Weights of a small contrastive audio-text model.
Model: encoder width 128, text encoder width 256, text encoder layers 12.
Data: trained on read English sentences (LibriTTS-R), 15625 training examples, 36.9 epochs.
Rows from block 2 of the audio encoder of a small contrastive audio-text model, named by matrix and row number. Rows with one number belong to one neuron. Each number is 128 + 24 x the weight over its row's rms, rounded and kept within 0 to 255. All counts start at 0. Numbers have three digits each.
Before each neuron's rows are labels from the 100 clips, of 14976, where the neuron reaches its highest value: "top examples" is what is common among them. Only what is clearly more common there than usual is listed. The data: read English sentences (LibriTTS-R). In brackets: how many of the 100, against the usual share in percent.
# fc1: MLP up (encoder.blocks.2.mlp.fc1.weight, 768x128), inputs 0-127
# fc2: MLP down (encoder.blocks.2.mlp.fc2.weight, 128x768, transposed), outputs 0-127

top examples: the word "not" (25 vs 8.8)
fc1.386:163156138200157094148124113118144120216126116144093089169119131089138154114106138104136140139136114114132090124149154109115128148081149108129130120132131104105105134101147115143120097110131160140142139134114143114136123116109144140127083106123136125128118037128119132097111129165119168117157128119110120139099137132155140112136144113121134111109143143102141160115111174130087142179178
fc2.386:162166150085084120134126126146110155154161150126106122111124115136144083083142105164135120129140116121128125113115104141114131119167105116148107143145056140160155158154158135179151090104143078130107086110140111132151153121122121103116140111125127134135147133109157102134115117091174133072115127162135091164138115090141132096150151192123122138101158143149149146105123143124134099131158

top examples: the word "but" (25 vs 9)
fc1.98:140131159104122143134185083151150087169123136141102111080147153132127138116078103173110116113124137122131167094126090080158134103113101114129113102118117116130126171101148110148164141148148123149172147086171134108126117113179143158136129099120111160152114115122143154158141147146155132118115111097045104100104140119167121127123119139130142152135153120120114129131108114113117141165104
fc2.98:098121130151084151155117122112116146131141156136156104128093177070085071141154140133151097097117113136163115139119132135129159128101137141128145105113092111110106111156115186145121129191136133098109127124157139139100152130117107181123151106135112158124140128178130110133167133161113136110124149152170083109109105120126109132128135102085110118155117162090116100121174135165122141124110

top examples: the word "not" (25 vs 8.8)
fc1.721:141145129142146048109177122081104133131104131131146118118111110135130115117130150103141108166100095117152139100159131131132127188194098162151127138115127120147090129126123090157112146153134144148114152124140111127126111118125135144109129153130134113125162135140111126069114114149117150086166143112135090109163172122112151130088154082111112117117093113089105144129149099095156159110166
fc2.721:086154124144148150127104146147165122147163108097122132096070136113114131149144148082108148107106116125155104129091122147145091114153147152158122112111144077128114139143116130121099134159141144119155179141157095102134189125149140130128133169117114107099157113147118114150143101128100122137124122148206161142139134150071125138117123150126138129107165151145119139135082112103083092102109

top examples: the word "but" (28 vs 9)
fc1.638:171132154122120152130151102164118155122172144129142148092162145107125146092115114153134096097117062120133111132151095119146100157100184133143144113105100133101144130120116129127147121143203133117166125132184151117134120056139154135125138158095114132126133084137145178130122138121099144135140153126127100088112130124161113131123117121143097123098130164096141161149119110096085127141119
fc2.638:123065150138169171140138131097094104141148146117091110145108114125096087134147091098130127135126121120104086161145144138159162116156129109127098082101068110154116124108117093121171120139144117114096119104154113111112142146121129100146140122144117128151144149109166100152137149157130126108153094155117113140109118095147144143127106163092175103123132148161124145154158128141155179124069

top examples: the word "and" (63 vs 31.7)
fc1.577:162117145172137079150128147183109142094156139127118127094110128108141079100146147136135144129118140131155089153133142154182139098124121132134076111139111143121113132097118162128071152130133161131127104133103083117110146151122158136129139137087115116085171113140110076129144114128139149129135092177147100143116120158135108128118153143108125160147143112102169096107149170079142116145156
fc2.577:100150140108095144145163106073134123125119119129185112147159148140106156154102154142136154135129107118147143097137084121123125156112147101116150157136124123108173147124126095163125131118180102127108122090098129071143108110096102129155128144106125087125104134183150138121122140129106141118116148113144133104156124114123138103195133131123120126122110138164099138153130147185087093125064

top examples: the word "but" (28 vs 9)
fc1.431:172147174129144128160132122112087129117105170120115092122104107103112129107104115161116121153115139144111113136136112107099138184112152121138114131121119143142137099114103100152139155163136093100082110071121133156160132130165126157096112147132116128141112129125161132124085165140128109139165124156156097107168105126170119144099185146120145137143074150111144176075127115106126150094134
fc2.431:173072144102130119104115113174138129108144128128150140120137130111105086117086178082138107117174137120156140098120177144132164128128130104117113097174126182100125133130137089142127093125115145156126168114115086113124126133113159132149099108125151163119111118121105137081191136121132120108137119133104122139165149147128158104117090110129149141133194129158097105107097158132111123118118

top examples: the word "he" (81 vs 17.5); the word "his" (32 vs 9.9)
fc1.373:150125133115142150118139165103127125152142121144140110182123116115097119109074150127150149147086121087119116171115069126146161123094080146137119092138121086193146152121081078160145148157151121138161144135096132112156164108128114155123095124133096121127092155132103142168155140120108148113130148151153128128151123155114160124092127116102128115136135122097096126147123104124108085099095
fc2.373:122124092118146177106160106116151116126136139125153132058144113114149156126109102102123136151141137174136132086169137117143086128243138148156099134096135119144147132097093067126126103117151114112126113141119114132108074125162139130125162092118135100108124094143114117115109122159154109155122159142112112142117134116111128113128116121154171122133123121109169112110126096132149139123131

top examples: the word "not" (36 vs 8.8)
fc1.636:150104096147165096137112112149107113187127142137139116158133084119158128111119116129162129137129134123115100126144167140119135085085133109104134144127125118132100109109141102132164160192125103137098130142140149113186127060115144119135128091134102133110115111148161097119097151164153159141138134100130094130090143123159193116123116126103148102066121113120128170120128158149133143117162
fc2.636:121122163145121138111135120141157168136154084126109139084129120140112130115122122139133112122166166096124114149138075140125086148175133110134114156143094120114114136183148167148122157118116074125108117133162109117079158116104133121110096150102160105118140141139152125110114071123148133067113151152096133132134095122149153086125155129137139149168144110100159150102088090149134119161161

top examples: the word "and" (73 vs 31.7)
fc1.598:134137105197124093126126095123116110140135110125168146104108117154117126139115126197122188158117138099116134171131145134175154130124155130121112120110098114136092110130132066149138174134107142103157138172151144156116076128107158154150118112104148145107147102131104064146161099112136130114117110132126096115140121103143145110130120116108108146166106093084126108114107138114135104100105
fc2.598:115139137110115131118092173099145131120096127118163172114137104127141101140103157096132121138115123114168155121111102153131102170097159172129101134199119072098145109125118101126144146084116120126154139077101091149154143117110125149116160158149108139118089140147151181119134090118149082141112121135142122153100136110147096116109121143138179110123129153167171137139139131132118105114092

top examples: the word "but" (37 vs 9)
fc1.364:143085196094082133142142157156089149132127113157193120105166139128167146126079134139135100119123094096147124119125130166121108152145132084122137151110111110133124133145137122104117154134144117127138109110148118126162117072169122095124159174120121142145138130189103094125103144146110097114147155176119116112091148095145126145099129138154111115082135111108134130119129107154143142158108
fc2.364:117136138150071122138128129144133152106139177119082160190123152143094136118169137096111118138146144141104133162161129136166116130109130155131116096098117151118103102123098131120176159147121124101174117132104103133110159117156128112107088083157120119163111157084118070146134148146111110139115128101168142131132133116102146099110100125108143114098131142168100106145102132110187157159120

top examples: the word "he" (57 vs 17.5); the word "his" (26 vs 9.9)
fc1.625:076173134110175118132149157111147127129136166119133125134144131127155097145149123141122141144072119100152182149149113135148092159168126117127146124111113091131109145158131094160123172122098134078102141149173163143123124128085154130143142133107115110134106138129108126153126128109170112117112153160108067140093113119092126146188123094097143129124110077105120120139149100126140115147092
fc2.625:147103124148094141097133146114138111125125137160130130126082124142124070177100135118149092117140083081089153131109141140114089078137119150168131148169125135130152157093136139144153104154124163139125141097104090103157138128145126090141127108122149123112117161114124092128065114164121132137096137122135127155133183120103099135121105166132123108131119181133160159162139171146125126096139

top examples: the word "he" (76 vs 17.5); the word "his" (40 vs 9.9)
fc1.400:103131202106141156148118139145148133094156150086136144101110103129138095146106128156087126114147110115149150147126127131157140105110160111117095112129128151117124103174119109109069174153105115136145148122122185166159160098144170121174158112137118097127153125126101107131140128130162118112105133123112091114116135149115150107125106087133149137114122119160125172107166123139135058146121
fc2.400:129113115168090169142163091111127136114111136145132156103123100107106197153099138094134130129109148169133152111161109119106139147161115140150124094112119119165128134119104133127163124118163138165147146094129104096187139118141120153072139161090106131115123063119099152096133172106117133167139124136140120118108116095091091124142109153126112132147150170104102106123130153129094130107118

top examples: the word "he" (53 vs 17.5)
fc1.299:089147144118128095134132148134137128103117181116130127150114140171140124137117128178150146098124113168094164158096146089178141088154117089120101140146130118186115143157094100156118168167154104082126120104099118122126156106110156167116104170129138175104125134123109132139157133144132139139148114148127143125079067150127124086100107129097130134139133120127134094118138160145119117134088
fc2.299:137066135113092144144165123112113175125125138150129142089123144125139130168138144130149141168134104089140145131140123139094111139169104178163116143126116099086159181100139141136135134072097131164149111118106139121133117151092130122144147107113052087155122133137155136093135103076125169133133123135102110126160153136159140122108141155142129106166111098119137118099120107110159156110121

top examples: the word "but" (25 vs 9)
fc1.684:119097137146149134141174124125146168115135120116121148149159158108139156095082106151158147097113089110107109124132149146139138124095079106147144158098114119177100173141121153107135145076102168120128128124130119099169141134110117153170146143096092148092128170109126102149078148110135155116180116123114121136112151111125150095124124124137157156122150121104142097127101086101167083139123
fc2.684:132138140133065116082141126130126140101145121157133132110141156147108124131178159109120094099103089147136112135090127121161182152105132152114149133128118132120150102167119142136154093143125128143138133155116144125088139109094142110097163088158111142138111135095098155136110137188109102139139071117124121162151122182139154141101128153146083115075146137155137174116129129102114155142098

top examples: the word "and" (60 vs 31.7)
fc1.323:130141124129166125109163107161122130079154166142128112098093138140142118160093173148121072144120124136173117116097096126167091130166126111140126177132124150131136140066108118168127145120130135108105118094112161163126157124110143142141140117101102158155148147133139162137117131154136114114109084162099143140131124111174174118148155100136113135141100105107133125084096077103122126108097
fc2.323:124106128133084114152137152118161135142122079128124120141121123126114060131146092121160135108150090098087130128165125127054142101125152150154141102130113125118102059162127136131165139143126151137173136133150103117103156114167117147129127159102130127141095136162135086099116133132110133125149186100162103147126129131091090123125113132094146122145148168115135132143153183121099140146118

top examples: the word "not" (27 vs 8.8)
fc1.137:120148137152163111132141136110119137201120125162115105165131146122125140123101124128177131107138086131096104134170187105132113130115109115119131162152143095117104123153109147149172112118135148120125137112104159111105104118129146127133100085126109132116105122119142116130117099132159182091172101127115121118094149112139176135109099102125167106109114077111135188132120155140107115171184
fc2.137:139113136159111116114100138160173129146166185116126096086144137146107085119144139166156154123161127152094161090096085172113090141151142127121150148133065150118112165152148157142105125114116089077139111151126107147125172150151136107137099117136117127114121145135145104122122123118146113095118129118157081129118121109136155099117158148123108131138164132117140146095083180140127112151097

top examples: the word "he" (65 vs 17.5)
fc1.81:117103136148101118140142171149113108106134189107138091158108137125129149108117137145112113128102142129130159174117121134155126119117143137146129109156114087140153101123108098163102135119154102082162181131148159149104157129101136149146121147067075087135139117159090132146147157151149119138157104115114127168088131153076170120115151100086108124098110132118107122113165113137125112157107
fc2.81:115128145099121167102138088117133168155120110119159142099136113118096179172133162138140144124160107117102171116183137136121079117133129110176135082157110094086133138138150104127144144125116157148121094125098125088137112091194129127148136137150118139095124145104165096138101132103136119137117120122132067122108144095123138106136127124165129145176084088121145143147140153113115108124115

top examples: the word "he" (51 vs 17.5)
fc1.495:133094164147128133147095160146099120152150189077138122087128137167149163125165106091132155128099180138114155130119121157117100085130126130129109115119122057125102152116121116171123158131125166098145140152118157130149173138102159136133109117120128125131122149178101150105124155104117105109117100116127102131098134134081127101136135073112111148135120158132160149151145094102116107106112
fc2.495:127169089116100140095170117099101137156126122128128114158142113068127141183116111150119108093145091147102115133130130111151121134103131140130150120168115122135156159129134163123143104157150123109124115099140155134138086125123151117158151159113115095127157138107086110139130077157144131144143116101143136158112139113088122150123112192135168129175092080148125145106123158088077152128161

top examples: the word "he" (41 vs 17.5)
fc1.698:161108154143148124132172149091095108113116165130113084133097143124133141143087129092153160122094133108098123161145144117127132125151152104164128099121131105158152156114137101195143139171097086169123148111160125103158153132117123147134146092120137133111140140140091106104153168152125136125163095129112132108103084122094095097144121136126079148158093169143105160094150116110127113135144
fc2.698:147162062109152163077093126082124156123128116125164114116118163111115150143138134154128101121110055149116172123116125124118137099122153121164126132142129127118143149159136100135184107132169140108095096164158123169125106105140146134118132184147135082118122121146122106134120146127127126128090129104101077114140144106126141146094095117171128086135098098140148136144126104142134165118112

top examples: the word "not" (28 vs 8.8)
fc1.660:210126109132141122138121155112139113112136173101147107122142113142147095147124100126190104162131128156135085164137144143130123099117132156101113144101112106134127078140116118136116155122130096109145173150126142117117108118123162081114139091151101105122126115137172110107117123123160194126147128106175116101069137128161129116144160092098124130126150122121139118081117153124100121166156
fc2.660:103088149091100107148131129125139152140147118125142122099156149115142176116070144141112170144097144096140128136155090156113130104154149099129123157088100139141103137072222121173124120112159062138153152142111114141127123116131134130124137173071107134138141118130137109094146108121122106095096136156116112108144103120118100137134141128145118157131116152150121150117117118148142104100162

top examples: the word "but" (33 vs 9)
fc1.707:110097190122148126210128144135158129157113155121128163135118143122117133118119157142142134121136100115111154148141134114143116130155138101121142127122120101125101132165135139100142124100083130140153129147173130150134119123201140112121138097104142131088147136130115091135124147097101102102171101147128132124111173111151155117094113124137142158076120089125141138101102065100139073165120
fc2.707:120102120122077136062122120086107108071141119125124108127130150101160173141148140119141131108138122134122133141089130115110122164139120143151143072102125138134134130098140153156126094128100090133143129107092179098123080129111130123118127117130102106143128169126127175167086135144130153170156135136152127189166069172109122153145131102137131117133158151117138168122131156130124143146114

top examples: the word "as" (26 vs 7)
fc1.308:118134137115152138121175119126149123131111153150087112129122129173139150081062137128137127117080138128107130142165117136167102084105122092113107088133128138145134123135125078129148137188122143122106143122127108111111127107165167138106116167178120097125118149128093113102149148149145095157109090151091135146102127184143103115103098149151141133075175139148153131104152111123123139143123
fc2.308:109145133127132166134094139148131146135143104147138100107157166092114066127170114122119134097151125154129105103118116085138114134153120149140128149101134129116117143163095149145137156093168124134140127124129103184153130165070127130107133124144110121134156092137163083156156135117117107120145126106162120143146107086122107175150159081096099133133117073141161080147104141106124126102085