From a checkpoint of a small contrastive audio-text model: 14.3M parameters, 4500 steps.
Rows from block 9 of the text encoder, named by matrix and row number. Rows with one number belong to one attention dimension. Each number is 128 + 32 x the weight over the matrix's rms, rounded and kept within 0 to 255. All counts start at 0. Numbers have three digits each.
# q: attention query, key and value (stacked) (text_encoder.blocks.9.attn.qkv.weight, 768x256, the q third), inputs 0-127
# k: attention query, key and value (stacked) (text_encoder.blocks.9.attn.qkv.weight, 768x256, the k third), inputs 0-127
q.21:136118154111102105168096159184129095113161107156118108160127154106124118105117147158118126171104078082117115165154131089105103131122137178166117139103162129075116167118124047128103112140153149169148104133180152163102087145154125091158070112085151143090106134116131131109158181153103174128099147132104127150134166075148086095094067045162121108118113111169131089138149198103093121091113
k.21:122124099162123107117095135120089149115137177157127165074136149145168141177174165118171136120145100113128119133100127088098101155179130142123084062068112150036088144190137158140099134105167164112135118151145069154112140086130115113122136128106089124145135108108106146127144192133166173083147068086126138183136146109151153158110173104103135158151094125123164123145124107118140091128081
q.22:128180129129114192051093205154133166156154102145171123112188127094117129113107149186099140114130149123116078196090106156117073129124120150108118103134055176147110155164147127158146132040175125175085138126101110092115125159143115103138109079125122158117141088142055183138139146088107164165140121093118165129124115129113119149132133145109079121161124153145154162052129161076104129156127
k.22:113096096189192093120157114134117097088147180101094135104102160147175116085168164134197115137141091107091237124117120123155145094130155151156132123128115148114136154135141101095092109192083135125177122141086127119085112109141055115055123144116133099096134132120073094168077129153153116165083110111158119124118104132163117210095110104135183117154138159088126131163045125170104110165149
q.23:117143158144149127159111139117119149124109152109096114101134115151118147140137122112114103142122108105133118128125163128134145086151210183131100090102164106152114157181083113124078112193101121125160122141125172141120107123073160139096101139119156111127137129131164096135129129146141141096120138124110105167071084099152173134128172124133102109103124119122122116151126078178124087170125
k.23:136181160120119123148146116153159125087169089168087147140100084073142085197167095117109096184134085120127077128163190139140133109127169171149086157152123126108122111128150166149137125112123121149121069145129103145165123125087161147162086121124134124144128105140150127088131139118129143124101126165163148152196128111125139112155120131138112140137152102185152124097148171096167091083093
q.24:079090127160095141128043129090099099129167098122112126136146091098134091109133115115135113143107119190140121127118110156121073187136180123126072127145122157127104064118089254137129143151083074161126159132156137141144025143169129187106187138172115123112141156157074106096122137124136128106181037143072160113108117119144103173074167077155149147122156135099089092121139128160133147176156
k.24:146103091100127201146094109150127162135100157044099156255144125073091113188066105118084137096135151113133173150074089129124101138126119144073121166130208145153129179117115129086108157125166114143111072124094137110166141180076131107121121112149137168150143092151173098128167141200086121088156160192116101127140117152147134111128179094150103114076088139092103175137139105130133122102140
q.25:087186101169130170125090160062133136103112062118106140163069110150119152130164106181075171136121113107089131121191088139129171153162152092092125177135099166148085169116101116143103134126106108109158139167177109072101146159114118136125097109085159098121147111135161057124167112116135127221125090189207107182104178108078129185193128116109143175140156093177104104108120125153160160169109
k.25:099092124151116105135070104046069115095103160127109161150099117121153120097135159115165135133131092136165207146096138186144057085061091124133122136115186181133086117093137116153121105176138121120168123144135094112083185070139175112099083188124121120116140100093097085123136159171124121121097159104151132114148143120182160157047155165081109169147075114113157140177072154179135107170130
q.26:165123153135097106137095165169122127160088083161169099090145098082142114083101116105114061125095112086135113084120122142085152140117128161085113099156133146103137139159109113122066211074090165126122126203109123118098107101149139109142132072136161149186094092162162145126172086130158129098096187160071150156155144142085157098108047127188060145134108124104153111115145192105093112126096
k.26:133160121166088131155170100112147137082117174151149157125200111166190140140077029132152165141162101159123132126184158076102136124162208107155139128079095141089167078081140138104063100157136133128082102089127096112153087109139113106113118110153104140182121167106085091132099126150147167163134158097186089164090102172135131143142101077134198155163141109107146156112177098151119131164124
q.27:112112155135135116122099060124135119093134150166121142149086101153133135094123094139151133133115131124086161160114068120127164159140133074180147142188176111081098093101154162172121127117147164120156104160135133144090164138141108138057155168120131123108066129154101139148100143156048107159128116129110140140174171167084099152128156125133119117100041134165109099166134122125101174132066
k.27:138125166151089148155056123026110153130095141142117067133083098161118126124122189129178144124116109148140151127080127121116099137097135126138144116144103142123167135127160123175131097078183125130128139113190089162123128150110113144130144121195168151087115149119155144107153132120176111151135148105115106102130150110097115095096119147105127088153098116139164142149151102174119197178115
q.28:178159091146080095078098116111146171142147098109147165127145122120114093121169108132116099193120129096193152105106133181087148186112134136065088116127096188110132118154105108106216175086134115135126068105117134087157103090113139162122166153146141111167130073234138126131208123183129130096148116093102197157146075170146127131121158184157102109198117101102127110112075119156055107151133
k.28:126145143141178164095182063164084170102137119068082123201183139114137130146126101108135125115197169083130110118142136172157163126125090194159142113119170125116081104072108110148086078167079131125121059139165101154152121158181091100125131149131159131152105103143121128161147105178148156149116226123098119102112095194144084112143142098098180134088148161087188147129085135130130121086075
q.29:151106154066174134188104137122131161095122117126143088141122127120081168175119074144137123112118080059136103123177168139145149112150099151189135156148108140107097179131165093152140132185102125167125130143102183108086074141141172132190133137085146128134162127105157106078133180163156101139067133137116095156189135130107123136067096098179149116089080151149122079094165140139088208082102
k.29:196168174098122163159026055150198175145093131135116130061192128122124126193157133112159152171139075177133129128134076132087069160116145132143150127091115083120134057205080123128108088129147136178131153183189144116093139148072166141166120166159101108116100132186137111116154117121180177075146193123119115117080161162137118099152142097047135135124170142078135114082113125072104097118093
q.30:137123112146089073174138097088131126105138144118117100142155146144097128134120143084167134128105141167159129066104107116129125187112083074077160138108161137126116050100157195122168162129145109110105131165113087144120144099149141145136136114190134104143092104157115127108156087155132110128206041139086134128145128181131120122091088105178134133105078181061141096150137101160145171148111
k.30:135128106094091172112221162118140122124078162151138150165155140131087105059063108111086163149081113142150137113124111110132164145077124113112162078101092140150126159082106122113114127132162147073108130139140114169146167140155104129153145106150161140156146110114120128093151095131119122160167217124125072102109101158111147108105123139114156096151080156149140172150164176143080175148174
q.31:160116103144112081140090145197066145188132124120205129130211124110145110138100105069182145148139142136142107121097077074108088180068132063178114104142155129121153153095215154114157124137122123132127188143092132083102086104177135115137135149088174131119119221185153133109078115132121135110046118105132168117123091154152100114137112119135147142116101081127130151127112182123131058102151
k.31:102123138129118136099136076018099154173094127115108072172163141159134136130066203116115113110154137134079139148109156099157090130117187121112150146111110164091117130145139138114097134086139102176125131080153147102105095152112131119151159160116173104133100098139098168157133123143133161111165126176126138155084138157085141159100133098167177151105087169104091074193131128158090124156093
q.32:143118090151124081101035140188133158156091085154094148132137123167112120127115130169085176110178169111154099197123115143064092174102123129105112098184122072126123095134171147128176172131124108079048135134125140115161073139150123157101176134134114134155170168109130107127133169140110104086145119143084123138090129114136145132098200151133078113116142135096103118112124106195150112173165
k.32:122095112115115129172087089158114083121169164107141073142163180121108150159118128147141119110162152110142154092146165133129182129125130166173137116120127187109126193098145117156126098105052103133116075064093104109177150170146101159089141165085134130110148156156168136187123106167136168108106211137139091117149048104142134140129170064141130080136104167082099114100124103165130122090146
q.33:167108107165076125099123109102128069130094153153105145103165142066059132091137128122155113153092151166118170086163136137096155161131113132090109133117132104144127147125129150105070156115199041154102127130136189144120121126141080107119173152138101154138120101151114111139094068174141113091135105139117071125140134152130129108085077149168168146117111132163139059149172133102142100155131
k.33:124170161087203132105232129141188105118102126100092151164137160186054159144113172150098162087084152077062092073214158118134145149143024107140141117101136167092150138148141150111128172171104116106121109159093124118147056187132066110139158151115155137125128120162138134125082115108154091120079124121093119092096155112194100131113096142124193097166138139159186163105162156138110128075091
q.34:112148107138100089121220128114143151093127114086120120168136139085157147157237121171113080116172121114104127067187158203115131209138125136012103103161132131149140134132125117124087169165164153143119124122094150148102120089170064083197103119164109103109106124136107124068161141138116152113159114147148132146113106186170121109108118152096206114154126127173127089099158127140083145115071
k.34:148123190154193113127212129098168104111106189123129206148091147159093151120090122132144141135082136160077126150164140092176146120114098108067156105133187185191119112113156116130037155152104150190142113128075187152129103165119138133086143169097135140127113124137142142160149101070102168152126108079116101091093125133175138135133115161114150139127111112109141085105116168150140107087085
q.35:142110088164085138179102072129121163162120129148167179115204063139135102114111098160160193101141131103116112130151137133055141176090105098108107102142120088133152141154125215138147112189214125100167143161082151092168104126111099102081105125159161108121149156181080147125117116102095086104072105137114176154110165104102149125073099116106102141096130105155108154130120116085164075130137
k.35:176156132103179146171132147161118119147097087116114075126214120164143108100115148158125147147080147101111078086127107108114116145094145144130052159131117099153119142173158199120147096085096119135104132068094099073161099142064119151132223109166174137123119137166133126111141124164147123082061147126107161109168111099169152110068135182165144131112135108135141104151097149132117103130099
q.36:095104101146076102133119091149135151093096155128181143138173102112149128055084153120131148123089094127121168176084081147083129089115067111167130149143140146135112125116086133108136179082129076090089145141162162129163154154104121130090101139136181136066144118133087143156112120233110150197129092173161155135118141103131055158109103122135134146073103057134116155156100140156155133169123
k.36:118128130147162112116095142122097126112109087088164152113143107102140100128105161064146151155117187092139111100102106132114170214137101147083097142174152126155136174193143153169186125109168085140123140118140118112137102099133150120164179133127142117202176102208105156152145138153182100152117100087091171141141119114149086117087079123163111100150073096162139129066127131103105137138107
q.37:123113147116193122136161082147099120095144118093100105093123107135127128123136117074160128087148143093104171103105146109136128145152159228131092091143044130126117147177132167128112117126122180182135077144142133104107116116157100093148159129112107119154170112114153117188109156054147092095124162141044086151128089176112200086126079177155096134111175175094119137084132133106153144128063
k.37:177133150130120110171184114145120099171118131133075129155109155117135146189146095168082115092116107122142153150089159085152092134104120145164135099144109140075126113146127153079083129130110147114130121136116180101130148186108129117147085125159078114091182159125142058123101141066122111093110123136110087129154107139136145139175100070097164157126204195079149174096095107070140116124166
q.38:147160174060135134175140115083167116102133123126105107111137126141142133147099128132119125176122145166175132114126067132125140172126120109149163134101098115119088084165149153164127066126136163179119159123146150127039175144096083131127129066140133125174066094076141120114146173097133158155113136089140122145153159137134160158109108155169134121157110156135121050147186155104132102139118
k.38:117134147142115085141148125120139154163094136130122114072097118112117108128127131111167124175120147136153127083168132091135117184113124170098105077158105077104164129146116110118180125155143186146134087140144165110131144153108104123176109104160111098098073114118171123125120141071082152134142100154085120128097143163081166170119132188084102128163141131112084105220158082079118095145153
q.39:098096155225145196101068201144067089095161114055146106169165138129185109106119212149143157125111116151122082116097123120127126052120164113168054136142110163163141148091119064114136150108086077137133140115124137132127076072127153116069154112125157127099162164115158153116111097212108087178140139140147128113106139115122082143187103120140091170155081098112117149106122078115128120177170
k.39:138161117103120128067144109055118133132140098125149154131159164120108096106090113187115135106210146089098139103058101148150184109150188117089139173121145174097110127103096138139087170113090112142190133132179126209099121087109123143114092102071076093190162126134098094156071107166118081172131136133173109149171124089115127162086155066183116151173092093099148118100166132171170121119178
q.40:123074133103162052129145145118163135200116108125085097192126082121178158113123173227110099136116148164123139167131078066098123132103129115185135120111122156070113155169109147143057109078141168153117112094120129151152068116144047117132210107121132143167093068117138152176099207139101148136178059139099109164114102080116151175197103124095100113137102130121176121176169172131224116186087
k.40:152136083104159110093074132116160111141138127145157116120136130135103103136132113142118139130181165139136111070191111141120211170087113149120119106108117110137150095194153116144151096134118143083106160130096147137093131149183138168149183159130099099131080131136126129163164170147161163095145173176070098136117104180089147101047080215197160143056163102089084091196183108109136130065058
q.41:101122149093177121100234136174169113101153078091111158179116122159161143135192159139162062102198081113062137046154169137166084136104154152068092122130158152164188145131106099122120078156106155151126130186106156126106172104132097125156116110118126088104124143093133089155126155180145103138109164130137162134162081184161127083083138123135166130152075133106125111127116164124105167102107
k.41:175161116153152116116178159110165139093139127116125209168056123138148150096114055155124131085120058144117138178072130117169109081091091120102122140144148140209128102129120094116109094173141135170170155099126144129067170098115147159163046128111085100153149143119119065104151171123153126130100116051117057095110162121148143136143129129125143154140144109077173102083108139110155078130141
q.42:153121122152074174122082152132107125130181089135122136140180119093147109129111083138121164121153129091129133167162155190078145159105111179098092096199136093152174041134127111158143157166163110125111163139115129128113107082184126126107085122126144149129141192161119108065152125144083102050125139101105154119079198145124131161132123145113125133109116151136073126145135106182080092114129
k.42:087112125116150145125130094128154091100102118114076132129179146151151164125141202144152149144106135118052140101121173132141089094150142130126092075092129153132096142154149126164090164104056159170155071087104122087129091186105113092066137122093148153134110119158157154150097080140121122151120168162127102082160105103191127198109201094150121079091082168123181144101067140194117127119137
q.43:177171128083108155092131120170090112079121155168156166141165134165116123116113143118168157145127124192120109119178168154140076130116156090091101107165107170161142049101106152164149116141130032101076203124078199133069137116125165149063154119135143139135101158067162074125134112175153128169099133118138096089169116177138081155072187130154129180115043150135086061163164150181178109075168
k.43:074150145141151141128167099115093157130098135097128101162118175140088125166115136098170153098124174100110133114088098137147156144120089169141179146085176082130145129061119117192183091127127146134163077125166065097147145219113122101163087108114091095132065079139136162150126101138119092124114162122156073109108090136122121116166143128115126033181039082099153154109126094145142136146142
q.44:165163163109159155096130156136128106143075090152078140121166116197080145145139121117133131145187185153145106125127144149123116117143089166120114076130095162126144116142125106142099152135101113120102124101114119137144124120121102141112175161129111126193121114116146093131157150177142129148139155114083052141148110154152121151088172177094085164110119220082124091112153138121168154134103
k.44:147105108118097135128166107175118084142139143097104092137092145159089151158152076119202166090154096116101165085177116166141157097119091150179174169083148133113137125119165072118117104165093136084117126153131111167151167143149101117133081124091105129131137129079153117208126119123094138057133135146147091094084101150089115157114152156141183063147148193128141137151130094139043128160118
q.45:114149144129183055083190142157083145134124140137154170102132161060141141139114069113130083098152122147144127107169110097139122104187085122138165171140137153074142147153142097150077187141144134112120104061098091158166106176167106106176088166139151139168111114120163146180172109079102196115146077145131148097104108176171063172192103087123165155126140156114086133156120175152164210104062
k.45:089127121128114086147066123096087130076119149170131141146134159182153119182148151056166126127087131135162113187081147142138102132127129119137144118135121117161117074111133103096116142093198150146142211159184134123131150147183172100128112182126118150121089087092128185163158129119103138141171104098141124142103136151054139090170086173128136103040079115126089139159114133076080144124132